Weights of a small multi-label audio tagger.
Training: soap at rate 0.00091, 2800 steps.
Data: trained on single notes of musical instruments (NSynth), 184686 training examples, 1.0 epochs.
Rows from block 3 of a small multi-label audio tagger, named by matrix and row number. Rows with one number within an expert belong to one neuron, the router's apart. Each number is 128 + 32 x the weight over its row's rms, rounded and kept within 0 to 255. All counts start at 0. Numbers have three digits each. After the name is the row's rms in percent of the matrix's.
Before each expert's rows are labels from the 100 clips, of 14976, where the router gives the expert most weight on average: "strongest on" is what is common among them. Only what is clearly more common there than usual is listed. The data: single notes of musical instruments (NSynth).
# router: slot weights (model.blocks.3.mlp.router.weight, 8x512, trained with AdamW), inputs 309-411
# up: expert up (model.blocks.3.mlp.up, 4x512x512), inputs 309-411
# down: expert down (model.blocks.3.mlp.down, 4x512x512, transposed), outputs 309-411

# expert 3
strongest on: pitch class G#; octave 5; note: G#5; octave 7
router.6 103:140184097128144140148131153077135110162151125160111158119129112117184148027135218146170106153123139096126192130120187114160179135149115072125176097126120120147109125168210132159082132105179111165122112108133200079157093096166175135132082112182094117186131127133136082093112152152124119113071128157131096129111
router.7 109:090146090110116134159118133080165126119154175130094184071134111202160128068112189112149138156139095116126200134192162122139151093155123085137114114120139133121125126116146196171143119118146134173130153160144127118123205109188139182104051133191118101138111156118134118106133162067160065129082142153106085134128
up.0 101:038203165129112162154113175143096127122139139055160078142091095145148113108115171119132111113132165154184135150135171079151141149138208152143155075170066107161126129128073147097129089012099151135128165084134109096134126113158131154138110117080115149108135125109141187069147126140099152106140117170132154175132
down.0 101:122121138081111172122145169097113124157113126104100110166101209151125153085095098186114183180075152146137094136077168117135110117107163135105146145105127098105108157117171118109140157106116148138099104170182121084135166156118097130144137122113143140135069098153142126097191121141169130089139061076117107125099
up.1 103:113119144180144134113136096147172227119092170163127153109162163131168119120135101136133167170122204157169151106130073177192164149163130111110151179162147120110194115091086094105140169085133096137101109143138131167079160090052145149123111157190113115201101125163125177092183110134115118139090178142109181075132
down.1 102:071090100141170156115134204087121187136168125125115096140126101161088166135145215108178119107137141052100084101093152106135126135081135096131071117156155132214141120137136146145115152119086135117120119105089129138163145064113147212115105078125099142177112109114142107116146154118121098108111211120193091134094
up.2 095:083127100103124197136151090112184118097145151138126131152140178150126124094119120145167049127094054160064158118172107200122170117158166134117138115111107139084170115152148155152132126158100149141108180153142108140058111137096098146110125110116138140117138141166185118153162152193136093135131125117155127133047
down.2 093:148118117084107113062066161148102112098090091109168107106153111138145095114112147114102184089108087090105117138106159150150132184125151119144080084164124071137100144141101108128145085135141045160127148186141092124176167177113122110126123149156117186141125153114057148198134081077093146170148119131134155163125
up.3 098:115114084091084154097111135110163087147166108138131134219101154088118134126180148078207092176165224105137101152054170124178125160098191146079177139158144131212185163131144142088074131106159142139178168125173161071147123064149154107153129155117104129112155127230107145107138170153171100171132105147182158152083
down.3 101:184103098131097098155135114110107126111173089142128108106036106076073114132110149133103186162100074142141137134095092133115071174107082139164125099145107115083135189066126083153114142120153117119168050132174101100109116151125145186126245194138192053093166137144149152118131159089138124151110131041123089147141
up.4 104:117120084147128143152162148154111135160117144147102074155088084152080097146145126093119128101138121146171120105186160108186166166114118080092145091157084110126127112078085121127086117131133122166136105166081103113111139129145114155104163149097118150124149118143080136088091044137137088119106122137109145102130
down.4 101:150105144099133133103111197094120195085121136131106126122165131124138202150134087163106125124119122077093125166161161112173118154131139124109139104101162093098137064097127137153085102134078105185079140124119066151181134072168052187095103143121160101094105129131112126152131098067147113101124118173191097132179
up.5 107:057111126116181134186129111097074089157110118129189143136105148088087146065134169090168153225089111161110121127158107132157144140124107119133144099136130144100123085138131085121147178121114120081111069074160165107102112151087137137196180190101168083140134073168168078122137096177125122110067044125161123136111
down.5 103:100125183138221156141142075060070104165133069142087168127149130067150203062101136162159147108144205107145126082062132155156072124132118086131118149196144095114151114130128124099113138163146128153099143119114154074137080135054071165111121129102145126100152155078076077142109107117106097119092091150104105076066
up.6 099:161061079139135052130127111144169082099130146110124121155167164084167098127110124150193132139184144167137123157075126130144161116108117078093116168148084162056106064160164134139114121174155151117143186173116160148150138156155148090046143041127183087106086107120116116133120121109112146122171143112170137171084
down.6 097:131191140172147146162081156121167127091101137115141137174133175093150104082152112112127155087139119083159099136141094112156136103147064126070081107117229143167151068062126182129132087160136056105104084109168127129102136122154164091205121117169137152100125104089138153139129131095099160082125139104181194103183
up.7 098:155112205158153158057138111188086098116114153192167055065116130148141118131133155108124133140124154116104183123130105103123177158131148148142090095117117109147146098136125114103122110073125172157116154189137119097167050089119122144122106128157078168166112107120082112102181135149154161148151133048151105172153
down.7 094:200127162173129103101175076185118144147175146179177125131253129166151169147172190157082182154119068093104110181152115114156121167180135172132116115144177126086159119167152105129146105143100128065149137142113136072155085097107197140088162142108140116160158145151129123139103099074170105146160086156131129127112
up.8 095:122137215078111139110094106117158052092161140139134118225102137143167091101115128103096079101162155159132092103154129162111078105156197141145108147072100130110116156148101120163115117177128153160109146127129089095064144113089125109055117126135082142084110136149169117093135160089122143129118028122131086056096
down.8 101:145112150069094194133135144137078119129132110120113133185107080116113190118156091172132126097086091109104137143085152071102122096144109142115163135160141137186092136127108152123126100150092163092139112145186087170106122136122177149118118129089149110057122116128103107147131082162172107136157105156194065094169
up.9 088:118134111207145110091088128175130124123101108141153137122247139100137117167151133050132164123095134117152190136136106050112126194204135065096128079110116148202166133130162194111114132104084112117105129152159115145114102099112115140042144146108144132113175079155119128095119158077083102144110146143130092163053
down.9 093:135103143093069138017088147148052135183157120173202181176112102115124157136120181106140117114164113119140138153129163179194126156107161158099173117106179153103134108138106129090147099143145122142170176158150088116133158118121111098072106084062094132173103096083141110076157113154132139164125103137119123179190
up.10 108:087154136091155099128150118106167138173150137073101065137129133114125067138142131159148141080156065104108167140133091152153145125148149098073081183114074069123116114123093076097092123141110084105080191108112149139167116099130128072162178126096146066099063079121139100120052127149087114095147191145144090119118
down.10 103:103095151141131128050134112173122098108066126139152081187165163174127155125070117111070132127170145129140093137133116099133089147159085101147145091177160148126147168134138132141168197092111102117176136160085160130135089143140189080129138147096093127068177118141131148111154128114154067140065146097179223115136
up.11 107:097111133136129160130113184103163117185123143081198132145138106095101191071155152227103124166084101128126146200085135176156121113136144112106182112133078068054151102136079122154124164078114107180146082110107146139165160184158120108133123128102106118168096148145122168195137102136124104145116153142143100085109
down.11 112:081165120104146163121147148088111199097144156176093108067140161165069113081086119135119127187141062102164177135081130119071110051124146132158156139114154155116112049090156132179070127169133109119139119121118094099159037193128098070131116130108080116171188154152086072099147143125109103161110074124164120111123
up.12 091:120139139153084158084166102135176115142100118068118108164153054119109126144138202151165068099095079162117143126139146069125134137137158178173145138122122136177093152162073158162164139152123129136144058122160074097089084150102133177101113083060069108125173143133116101116133130170122126149129117157163133126117
down.12 095:147159158113176103104112077196167137094159160132100074129095146160139117154184117152073088142127075097139079079158187054122133136141196116147105120112123100151126124113154069154148164119084137098131146111156150132150128183107118119073152148170127108143142123078140127157165136084081157157129118154168117157085
up.13 096:125122170081096147085135084112106121192217178091133108120119103121129144048116162102117095157148136092190143109151139087119141135128197124144085092072095163152146092138103103123076148180122107192074101106198145112122135091139144146118111170133178097110139114132084115161116131130090091122075102090128120083144
down.13 098:089147105148142134103173080081126129138105076145152089146133078064159173176103188158167095094153114097090095103097146166164140126183134150063087157198098160122129099081111176186111135169169133090097140113124156154102125096129125212110164128082164095139098155078118119089140127119134148174142188066104132141134

# expert 0
strongest on: bass; octave 1; electronic
router.0 111:153145195126120146142172109197145180141101155144100148151136109149142087146168111174124111185129202179129140187095138152094135105101110171119098134128091111097208168121146147115138118182150106105144146115170164142161107135135154122180218133154154124136112142158148116175102159149150089178175161137145137121109
router.1 086:127115172138097195121175095197139158174112123115094108123146053121151098105145125171128064150080164196164226172120138149158122083118156180154114110112112129096142146130160146109106097164137103123136136070175153137178121152129154109105144108128108124147137169165141125173127180132140131183149131122180111128084
up.0 101:130139147118078090123112137079118110162100131159114153086077089114158100131109121119146138173119150124159206139126149158096122088118184096139157115142140054146168114121107155150125175139086144092153091115158122053136168128152094103157075075174078104161130086162204080142120169141110088076182142083153114165128
down.0 105:151079095124151168156144129096127136147186051128088173157184128101177116100117106160131120206165094131172147112150075155110140120150070133160118150179098087181145136115147111106120193098145054127131126131159116156168205137162149173129149116127108093128130099133139140161095175134140128127078142182102133144055
up.1 092:110094123073143112071109090126118040097126129106150139117137114189120174102135170126139177150173123195137156085131100152166131069111135129195145141174177116100083158097125181153169140071112130133078051168149092122156149144131155148095084126077151148172060077066146136101172093134147077112051130182129060073128
down.1 092:156091096158178100148115108126127112091065080061136109172148109179112068181157158113101141098138100116131099137111164157117144156062082224108136166129104095031204132118141122139087140180191104115110185153114156161145117108186112140095168116118153167151154123170085089183188152100134092121109097137126096118155
up.2 107:087068137116141183044117165127146112066176098096118104106142162088138070152144098135132155098176162130115189080169120117015149125129115161115074152104145063096138112132137115136149103099122128084140126127089199118056086143162141146138147115106122115122093156154189167172149094076140117150155133125128152138062
down.2 101:091141130137162102089105155114111114107181108189105110132148168138167127151180158084121093098128107107152088083151173156150138123119043150105107169167130179141130080157082182147113170126117129164152079153097129146106189095138162092162125107156099154166167198098116143097148080115121097059149112173119145133109
up.3 085:194122151099143153136131128137152106190110168123104164040108134083180146057189084139158145100092098091161146168140159046112101129175082177132156089118144076115081199126106208158111116154136105111080107127137143163146132117104084107142116166155102145155084174173102134052105157199142160126126091125189158140165
down.3 086:127174128150149122068157132142130105102134198078107105079102185146146192216102140133184132187105090203144155126176116105116125136177107146160114141062126106157131106163148098151109133121097140166090081108160190131114127116098112124144169148157152161092133194156174136117126167171121138093117141104200064136074
up.4 097:133141138135099152133096152122087169109171079143183167110124132081126131109088210151112165138138100131140098096126145101066079070118174136126168092143145152123131123121143118123111131163133148118160112085222119112085118176166161135123155133112149140077172104163119131126135149110117130175205113106145143096139
down.4 098:094118184076119165126116088134168065166116142099107133198146124147145112078104041063148165129068106080158097137154119082142166156149151135201065112124118138092117064073192108179115085094208091106104131087123188116114109120149074189167118096103123162174140109117063096043111113220144077149118133131124135108154
up.5 097:123122085092153118112113109124129092067113134141129123075063092140084135123069164157144185117165219090123107165122122101078196104152105088147102141144104122153069129154076194135142146073184097131113085145174131173084114168117097127134174117123109099141151156103095145126146054073111085109104105132135132089150
down.5 095:161084129121133094158141172138175125166096129137098155165170111132105098156126110186177158120086098132123089134135155102118134120126156143062138129162071084053111138143115090113119074169101146132134081127117169172053075089130153164102127125116057105131188161140070098061151128134146187092137081124130167124127
up.6 104:153140093122087153166091109121131115150147124182181129156153141120101136099126126098134155112147179112178151089116141085111178158123148100133104082130120124167100056134133144069127095136126161120111147108158146117148145119110145087138178152103100042149155084149102129140062172143133156129089103075109148105104
down.6 097:107136088140121074151093134131113122134179114139100132133175117169140118177171106120111127127165123141192113180135196115097122132118184076159123101149061136087109125182080182128124095100134107119147110157104137128145132124194131141147118167111130117091126111146095095134110120117062108096135162138184078159091
up.7 100:078161147120160151107143102139166128179134140187134055173164169131168099174071122170193117068222116137159092170122113094147150128131092150103077170137123117112189119163127136122091086171056133105156146144170079141083154129172138191162074155156140139117100086151083130178079083148136152128126080141147096132149
down.7 102:091116163068157087064093121086139128063105138072127164096139118099221159124174117118162197113118130060103122164117099130099100066117147058077125150111105128057125133183161165193146185119146137078130176107028151145105165151146092089131154105167162100188142153160178081171097093128088127170154176123153157151121
up.8 097:085138180173163139070130145107089173056164102125121112141115082139153142075130122113080098118072086114154148187126153127076118152129118133137189138089065139153100145117170098168130100117169129126178068129162189111150096112145152164086158100069111148130170166114157139144160089146100194127018089148108180063138
down.8 097:110145106131079126156192110094147104102129123159121127171075112095186113164147125142107161104160122170137104092165158096124156136106083152204166084146156097081181123130144113157106107163098142148131162124111148109110179115048140136115212059161142111126080153136189148119138176121128064084158165158175174080107
up.9 104:078058124123141063125153142149109109150132119109156146160133064138139131112169160131113103091109165080122126107093083093139113181132127099129152131148182085118098127196127131170092077192154107117141181128136102111112132101097120093138133119133111121181172121039110137159196105179106124175147145125089166184181
down.9 102:068162103135153117132110115137088103157076139165117106094119068119103181168127101099131077150162101172128135123111127160041087092139092195146103132117104116183129125157076207059159135129135109214128125082105099136130183175127108142123164166121145154116157152159103138103129101110143193048139139124174124163130
up.10 096:160110151123105091147119184177145149096136093125074133188165106180087114087105153161087139123117182170070133130147134089125152112167147174081145131092153151177133104176117130101142083071134143065150141142096082119161137088137123101149121146113141131176170127121214118155108096113156144143188144126098139168120
down.10 094:104181149086140131139110093182147127172076107143152115100101147165149104118152109127124147100104093121135220112102148060149072113125180136105063112106124150133092111114183136100138090153097129186140131148141097148113188136071130103053109084048123056075117137096113136113184091137115055137173117167184145140099
up.11 102:153124180176114196054162118193065107146166143137116130139174115082158140197099070092147122108143142139146140126075148088140094096102171152166120139160121094102153128155139099111186073139182167141142102124126112102129143068109154111152134157133044139104081146170137080113130178128105138165080149106161106133169
down.11 099:168054146120138180145168116132139099095129085130160122118127093161106163167126149123089171095149070078107074133050166099135145160145091178184093129142133169103134125070090088161087142122204061115121171128083133116072166093089129200056184209126149143121184182112152201135126085106172131145156152144104156125107
up.12 098:115094107061138165129183101144109156133167138169135148110158140115178101127121102128137117151122082097195230118117168178097097143110125081123133141074142112184129116147081085105116116172104139127143069130179174083173148118151170139156100104093132187154072112103114169068144117168073061091114083117139144106160
down.12 098:140168114139124144123158112108122210175098147139092155147079114130213109156156165137145200168151184174136146108146069159089154110192122100055191110142109161143079108123115150165116125109109058141134165131172130112121133111152149132143047165145163111174109093151084105063093137159095090134163062107134077133096
up.13 097:143104140168123088187141102086175074200123158162122131086097186111096157199166132123177118175152167133112107165158153046080133103185186119080175114078135110105065166091088174127121146175154093128122126175154078112157210164079102098122116111161143133131082116188142117105162097129084090100139154066125101086110
down.13 101:127093180151126143081137130119052114095135154121110132106107108114208066161128106074079175114164089193157127183098105184115144075148063148149095137149160106176117106153131067086169104098108081113168106149130124138168133089107125107147116134115096140096103144119109166133108197146167100150136099140114180134141

# expert 1
strongest on: pitch class F; octave 4; note: F5; note: F4
router.2 108:140169095171068102199160118166071074189183167184127115097148113108129178096137080153148137148130146177139136136138118189124095121134172100178141132123172146215151115103143113047108128105080124156136136128121103097145105195149105174089092131122165152186151163159087103165085167113088180175105105136156184127091
router.3 102:152157107117100157152156073167112117178046152142144138076156133111108142122091083145119146125133175177091153148123126173150073124123182129139134199108141128160165146085165151096147095128080139106118132097108107138135156168113122117117136109098184098137174168118080091143086165112120193151175128111154191169138
up.0 096:154087111140166163150174143066127138123022170179150183138129180156149072101095156134128133107144142119120120144121134183127157159120119142073130101173148173085056144124115078124156144094138089109122152155173167118066173091150115118147114197132140139133112074049162187162170101135144083107134123133113071113125
down.0 097:137094113104165149121164119090089140094141139117132111097117143096092136187107171099121139137161092143137155141106148160172089167109123099141163142145146098110140152111145097121096092140171183120097132117083169172147166111125157163076108094118173145166200127160164149134168136092132130116121060084111131122118
up.1 099:116097155095140115125137170129195144081167129143191073144117118090094174125070178103150158138124126173127097150163118159155146122192088148140079150158141126072145145129120151128098117159117059132128154143099131180114203150206092061131093167124127200161124098103193087083134113123138136158071094126141128065115
down.1 101:113128131046144083067137088034057113163085126159140170109105137139122110098119115135118103115152156080142100070119124090084090133091092152135218149114123133072115085129094103145010211100130151088112175150148101150128052100127152168121068123134121110059142162143134177137114142112123086144085157115114175193062
up.2 104:082055141163121159128095119101168064137145134192092129195157105080198111121134119154119170135086121112134100127069092123120122114098147143212114146109095162067125156214048154160120167152155138156240095109170058182110179155132147135173062160094097105131182176136082132097151124101142147171143128120141091162168
down.2 109:159214093106120098137099110133105107097121150109140150056110124136129164135126106154158145171093128163203144151160149105091121119075169127145138123118136102206078152101124090145117018156082125140166135136114197113108158134155101075116112143090156074080115149088133081158142135150157153142122121171148117153132
up.3 096:148143075112065160086061142150205154140104148157128135150209172112121151120134175054127121109105177113110131191130118146137143105189170119123178161167104147147140156139137179176187101108134110152169097153118115201080128156139132138115208130140066088141192148097080070121116160133119104138075128185164145112154
down.3 095:130127122153186112115130109054093106150142128086125064139128103078096096180158130100077218160142142139184176171160173104110150131132130139108107109123116111171126109084108151129103166129126157140123140178187090157125110141187134183067141141222126150141091131086132094099148171147115137130180132064136131187152
up.4 114:154149103129135116112159120122165125115124114152139111132102122116079171122115154107154155133116173126133166131112127146175151177133125141149102155085117212144105133138098103114104166094084195131138073089138138186090098156120134133108143098158128160096148106061096089120175167197138127193119141194134160172197
down.4 103:156120151078117141143135135106119082166146114126128086135127135151141143140117088141149125095125137132138093146195145193088084169135102102112110121115136143103150138075078115122106146082151076125091147097114101129145101107101157140081129119078125065129161199171133107084097116122135114169164167130098114074099
up.5 100:148178130120125141159061118089116115113096137142183124101103103128159132149175122156101093111093196113143105166125149122115175129109171108097135114114140119155053123158177149137140078087125158135139143159160151196185154144095100096086100144138140053106209199139167119099086175144160185151117095133175127121115
down.5 100:092125131112140096131136130115113137069125145065101099180131156155210139087138174141079171091110135121149127150063176111178094132139152108096173094069183104151197179188132100152102100219075143145122116097167118125145113141094133133145134119141161149087161138096084076106136112150082088165112070078132160083133
up.6 097:109161112138124144145133056148116106120150133122112116151064103144133112186108057102096159155154056169154104101132088179137184157148182105129178106124129103100150056106158086103161099085140157093103021106154105087103126103069114097130080128108153157139173125129064130148089107150068107140096168167101114168054
down.6 103:197116135166179145199118199140082163127108134149146127155149136140084106155073074156185160149103128159164152111196156115195216096073112112234113112180123147089116138147130152081128110165115100087087157177155124092099136146136063110099123158142135115116080095183130152125171117141148115095110092120109170178114
up.7 100:167099085124080136128118084109117155097139168119102079105117156096094183135115096097117119110120102073106191143133108143126107090186182151119114133078091175181119173185150074109112152098188146112141126079112119094105082164075114154146159087186149090136109125116105087111174131163078134141085109126119179142119
down.7 095:143216138126129165158147137178102114209117090127117145114187128138122088140123151155139139110095143075166139137104153143139118163161053103164134093098186141106106093106137184128181138094176122168082150135102092184151167140141190133125124163130112129136093124238123044170143125107080076159131146071132088125125
up.8 107:139141136127146152188160080153161140101080110101190143136232130138122138119114096146113105156120161115111115165147189108179113086115083119096154072117147136170115107116156123164141091094060190131128145141086070125125127182156169171083095128111208133149092095151100090130133078177094123120126060110152115078088
down.8 097:128134123150137114111126141166089088079130083141120134092129177158077151099132121156133128131169099079096099117130083118121208092149151178154099122154158147074135159118144138232141105160118079127094171141100148151135117145071106139135112163069123114081173123103122133201099166143057102137044210120131083167093
up.9 101:153086152098185118145168123161138127104112157094137125106177094109175146125158134069102123132108154074122127116122095139158096142138111098166163122177096072139107133093148164063165117160095142124068109172167148058153145064121151081090131138075151127144139086134091136106128132195142059105156064109067080127089
down.9 096:100101126169166149126104128142118157168057112114109174148120090059133091117157120176085150155094134147089088090124102122148128101123053151176123136100123101179123046178119090108150135153188155077089097172130090155106140134146124158126178132194128143194107127118102127175098177089068128088108132135140116096072
up.10 101:161125146097158076103108123103150095183161207059094111182143121125156086141151149140197154138082130162143149118094126107175131134097030138064128152180154157151105114156125092126148098118131089153116090143158144085122123106125111131119111076158122081141143089080123128115130148155140089168124197135129177147093
down.10 097:096141114156076156132090140149103081059120156074125080129120115109096134106107131139122196149129154088142126132079167088169148100191154111147107157150108100118147145130048103151104157087106114110092161126153081081080162142116157125164179121149144194096087113119129172070124091083111149139140150176068157116188
up.11 094:118180136174142141105161088146146139096140103103103138071106124163076125150178169093103104086127164136118142113162084073135120133156171146150124118070143081178108126096124168103104086137135099108135089117154185162114183162152110133154113125127082145132129163183103100086129107166163163130158122093128172094140
down.11 095:130153104152099107194161076166112096125116109172045081104107138126127138176148136185100163127115169089111159120147112146187104161117144141108077156147124131076109154155068106149154115128100184087136161181118107126119128123133168204077142154127130102142152128130106134151138155068083122106121124127115116091109
up.12 100:097175096185128145213146090167137129121158089132090060130128121099112148081168112145169176130114128061102097106166119188127128121158089113081075105102178154076169082162137117166153176117144185152130120107196152138125179166116138148122111127136129145175133109093192112188142148144114106131070120092129088149134
down.12 095:097065187119090118174044121124103173171154152151156142163101185107113128158164154097130101208114136132070176106129090117146157128167170082134158166143081165084156108146218121124127185161123122075184155118074079172165129100084132170134100202064101106026133127131118168108116140108078096126154098160078130171143
up.13 093:164169132092119121117156149151104105158187150122088119199139155104146158173174127124114081125119088100137122114074135155114115099128164134174126104118110137161124179141128154123080133107161161091155141112115135133121128079140096126113168131158197147095164118158093115140127119118118140154125126082138095201114
down.13 097:112152151158109145155150093166108064134137136083151146135104112109090159108172125129132172103152069145166132186122131222128125084135132109075156101134126123098152155155161158057082166176138108162079125094103136080112118181155111151212097149106105185171095138190144139103114060161047130111088129158093145136154

# expert 2
strongest on: pitch class F#; organ; note: F#3
router.4 084:158105134110111171168153111144196152153083123130065060127116077100146133093155104137139132105067137139093109113132132179110122055168116142128097148123147171107144147119189154145154133092092083102125132101132132096146143162113194170088143097189096117154137153145107117107152153172115136174145194201164128121078
router.5 093:102087087086110145123084127151162119147118131136130092095110118097128097108132132128146139121080102186103115068125128169117139061146140179134114180134182162131134168146201146158110119164095103117144151129129172142146144163133150179132160150140059140141171195117104150113126140136115124162136214217179135112111
up.0 098:158114138141068147145112156130150126066117150094096119110139096158065127076162124167119104086129109065175104109148155179124187117129155125142093096126102113141138154128158107144139083087110180102131131153135167158121178157163099086098111129118157175160137085114095152114055174112153135092092069174147131116137
down.0 098:184142087120164132143090073111160113160125032133200137170133118122081153219131132048125187152084155138153128135114102148079099109127082084134120074158121098144167089111147117116149165150169166154095140143149138157190144126131158172132169097141157114125123149158119128079177110154097108180103153112152141095163
up.1 097:180127152127103086129114090183172153133072168127132101121165069099125143099113166130074098068181100177108121110097121122111146097095192094169138114121109073079110144162107149155109107069114119168125137099151110168169098179155145189168124107118082063077136123095132102167131110080099103136143076099214133108108
down.1 103:122153107116191185117089079091074097138095161118135105167150097130115100123136147090115144100191103082135039155078124107119072096108147128106191119139126147081104126089154137143162154114191125131092117063131131133141112129202133106170128117130154108151125153134162093102160096117172177112113066152071096085103
up.2 096:164113111126122042120147143186151080121179086109121152131172102157103060118170060117138127116109139150173169130134099102074179130078115112173143114068100082110123087134104078107148143103183173150125155102135085176161178211112143043105107078107116117162106088125137144140191084157164078142092140140156151151120
down.2 090:083158165143122124108111124117141118111103164115129089098079139155165097138149141078100137132109104162104132094152138177089063112151144146101119163071111113119126166109097124205082131136199124124067149119067114105102120144168112126074134160148115073141087118144139168130182170128119145102109097134137095111184
up.3 101:119160176125172059133126201087079072125131164121134122112163141052153145101170133118104122132073064163148171143164091160141131148113142116146131158092099136142127105109127128133160143143132062104197124059122102153145149124144080108106116119068121118170110115102121113177072143145110082107133052092069105130100
down.3 094:163077124162139134121078115162083134177179096080084119123150081103112160074129132208099144147086128116086157098137146106115122135202091143097180130138140186101137129104128130151148134129211155122162154099123086182170099142106166108171166136161076122105144118118111100128067152080083125149146148178156118096125
up.4 097:109111140184154145139111082091141147105134086151140161107180183121140122129129115168154154152178097073121142105104098161122105118104093110139153154107127192130127089137123135127108154162132165110129169148075165118096143139096140173137177122097123121154127164079171136112089132141096088090079142127140090207152
down.4 105:137114129147122111102101121110101129118173145147175098151142119100081127119123102118115124124154133165178112119078079151164084118092095124102122174156122118125087156152128159091122153077151129104170075130144109135147126113128132097131095133169112165129104089157106090096179149121139163153116110064143200154118
up.5 098:124081115099154104182163115091126145158121133137171115167162134086105138128117077152172177154086185144191167127091099220127108153088159052180155136151133092160083133184109095109108104141117194093134083121147096182084114150122112144152117158122093104146116098109099071114164139150156154178145148123085133136150
down.5 098:122164195138124107136167158134088146157084099105169151149056152093154096153100113101138147119071076089143122119134088137128124140082160132145133052134103104126188146111129142130143143117136147164087135117135173147124103128123126096164176117184102157157170138145107058137129144179145106091100178108178138143171
up.6 096:145092181152109115106105166165147148113160047113162110121134149144137139115191092179142126150166101105148127162138080124063099101148164149164078126105176101159175158153116164127109137120077126122116139155162119113165106118087058153102130129083122088137104127077118211107063047125095114165140116125136109085173
down.6 096:103124102149108151145100108164110110139088220130120121132156085049119081117072110152180103116128121103085105140111094111142150094162109091097151088088051138108149153092141170094126134058107131167080110174152150137113124053117127148166104165116053154180148083140111167110105151116164155162061143152129054085113
up.7 099:051176099144144187158108131134104114077094086101083120160092120173166114076117185131131110082165120076127162184106124086162112128141135118153068130123087145143088113127175133145117126120110150198127081096142160105113122119114150063103185094094168111116099092092083151120081214114186101128115108133076110128159
down.7 101:158093125187156164111150080156153156116134136114157141164126089158089100143158119159116150159090129118135056130141147126133167134131077169103092144143107150109083141099130118109109078085122150123110112131076153089121148091090087152111111133066091124120124149127187204123134132132088166098072069110102120130169
up.8 100:185141157091151119137161106157058149087108123150122084101107132136171183114117101076082140138122206142137115149112145183143119104142181129162088169091158121192141135122130136068100071096171090167077062164106113219102131147124155082142168154068151145139216140192156142180137177126165132106106099085149075140165
down.8 098:146108126132163088153124120069103159170111149159091095106144094170166193164173117174111141096170075120112146147190168175122189145144099138128150114125121216140060141104131139155172083154184133084134109081090157198118126152076106137092094164129104098155100053152110102120095170095090147082134136101107120133142
up.9 104:138145147103096185111138089097075151125164124081125118139175124176087085140096121167111123119064146145114124145172119089124173135117112123145195112054115172117112157079129099145157173102153155145091174164140174155102185115094103179183144135113027108152076164130163120131112136134112107131102119126135193151138
down.9 105:157150131146117134131138143146183122175146113171087039110088161134157183114097114089128147106131097165172119160142117170106132069150141113139098140079157128160108152097137151092175081118126156098111164124130109164112085185144102135138154114196195095186102131164049073113151155062088107198143148181146071064149
up.10 104:165101201109132143135145105117088118173178094086178206131114163134131128097191183116220118088163083150062137183205108113158097142133127073138121149151154146129129175104163142096164135124178156081153124071110110084082143120074092134117163190156130057126145162071165105102080155101110088121161114132102106147123
down.10 102:176120180156064170152084134049153098182066162131107122139117173154141115171111098095130133103154132049198137146150131128161128159145074126128118127139106123088134123068100184109132067123117091152115130104119145121170158154119150188150131171121131166149130073139168119103128103110119091104148102192117156113100
up.11 101:134150111171136163173112153111158101162129105161179131085104162159171147123166131161137100117145086162148160139135125161150181164139151116103111100091104107154105109198095134176144175107115150099110090118143197122123143060100130115110083138152172150157115150144149176127117111154063150141067124121146180089123
down.11 107:149085110096151120147110148047202115141157105077125105111126148122085148095118141141108158116115132114028156127090093098131145141122129136198100159139123125145056095095167116129091175155096110118119172167126111147131127147133094137148137138182069078084114095126134139155086136130148133175140111095108124194144
up.12 096:156134152128142156058108102117171177086174083151166102163167136079139138161182184123128129145060144137063160159107121109117137041148154142116138157075144107138178151126111124094131136101133148108120097140159109158069137101112082113153147089145150156177139078135128154133179083145098091167139137150173167092111
down.12 095:145080102131151146150070099100168125127063153118133130128136168159125161141154071078111139147218129144161119174177132150127131159117116130133149082121103133075087043149217132081125177187132127109091121188142161144129148139126142105130137096133114131072109142080143069177165092096150110117205137048064102117155
up.13 098:137091156140101153111148135175100078066127127076147164171130138110155158114095078145121085171179132087187056179113164153120173130111095190091052134147124139124128168108124085090118142155133084118163135127140046150148139098080157059101136118095147087124173130113123114106153111106138148168143091070140126129127
down.13 101:058148151124095113169176083141176123093100154116101176179171086148131096119136145129153105126124103190129169122121164158116149104171137102126106147073167116118125083162085117134151149163146163155173111121129163046131124159098112167138123087100165029113142150123074117146157144093127110083166118126139104182100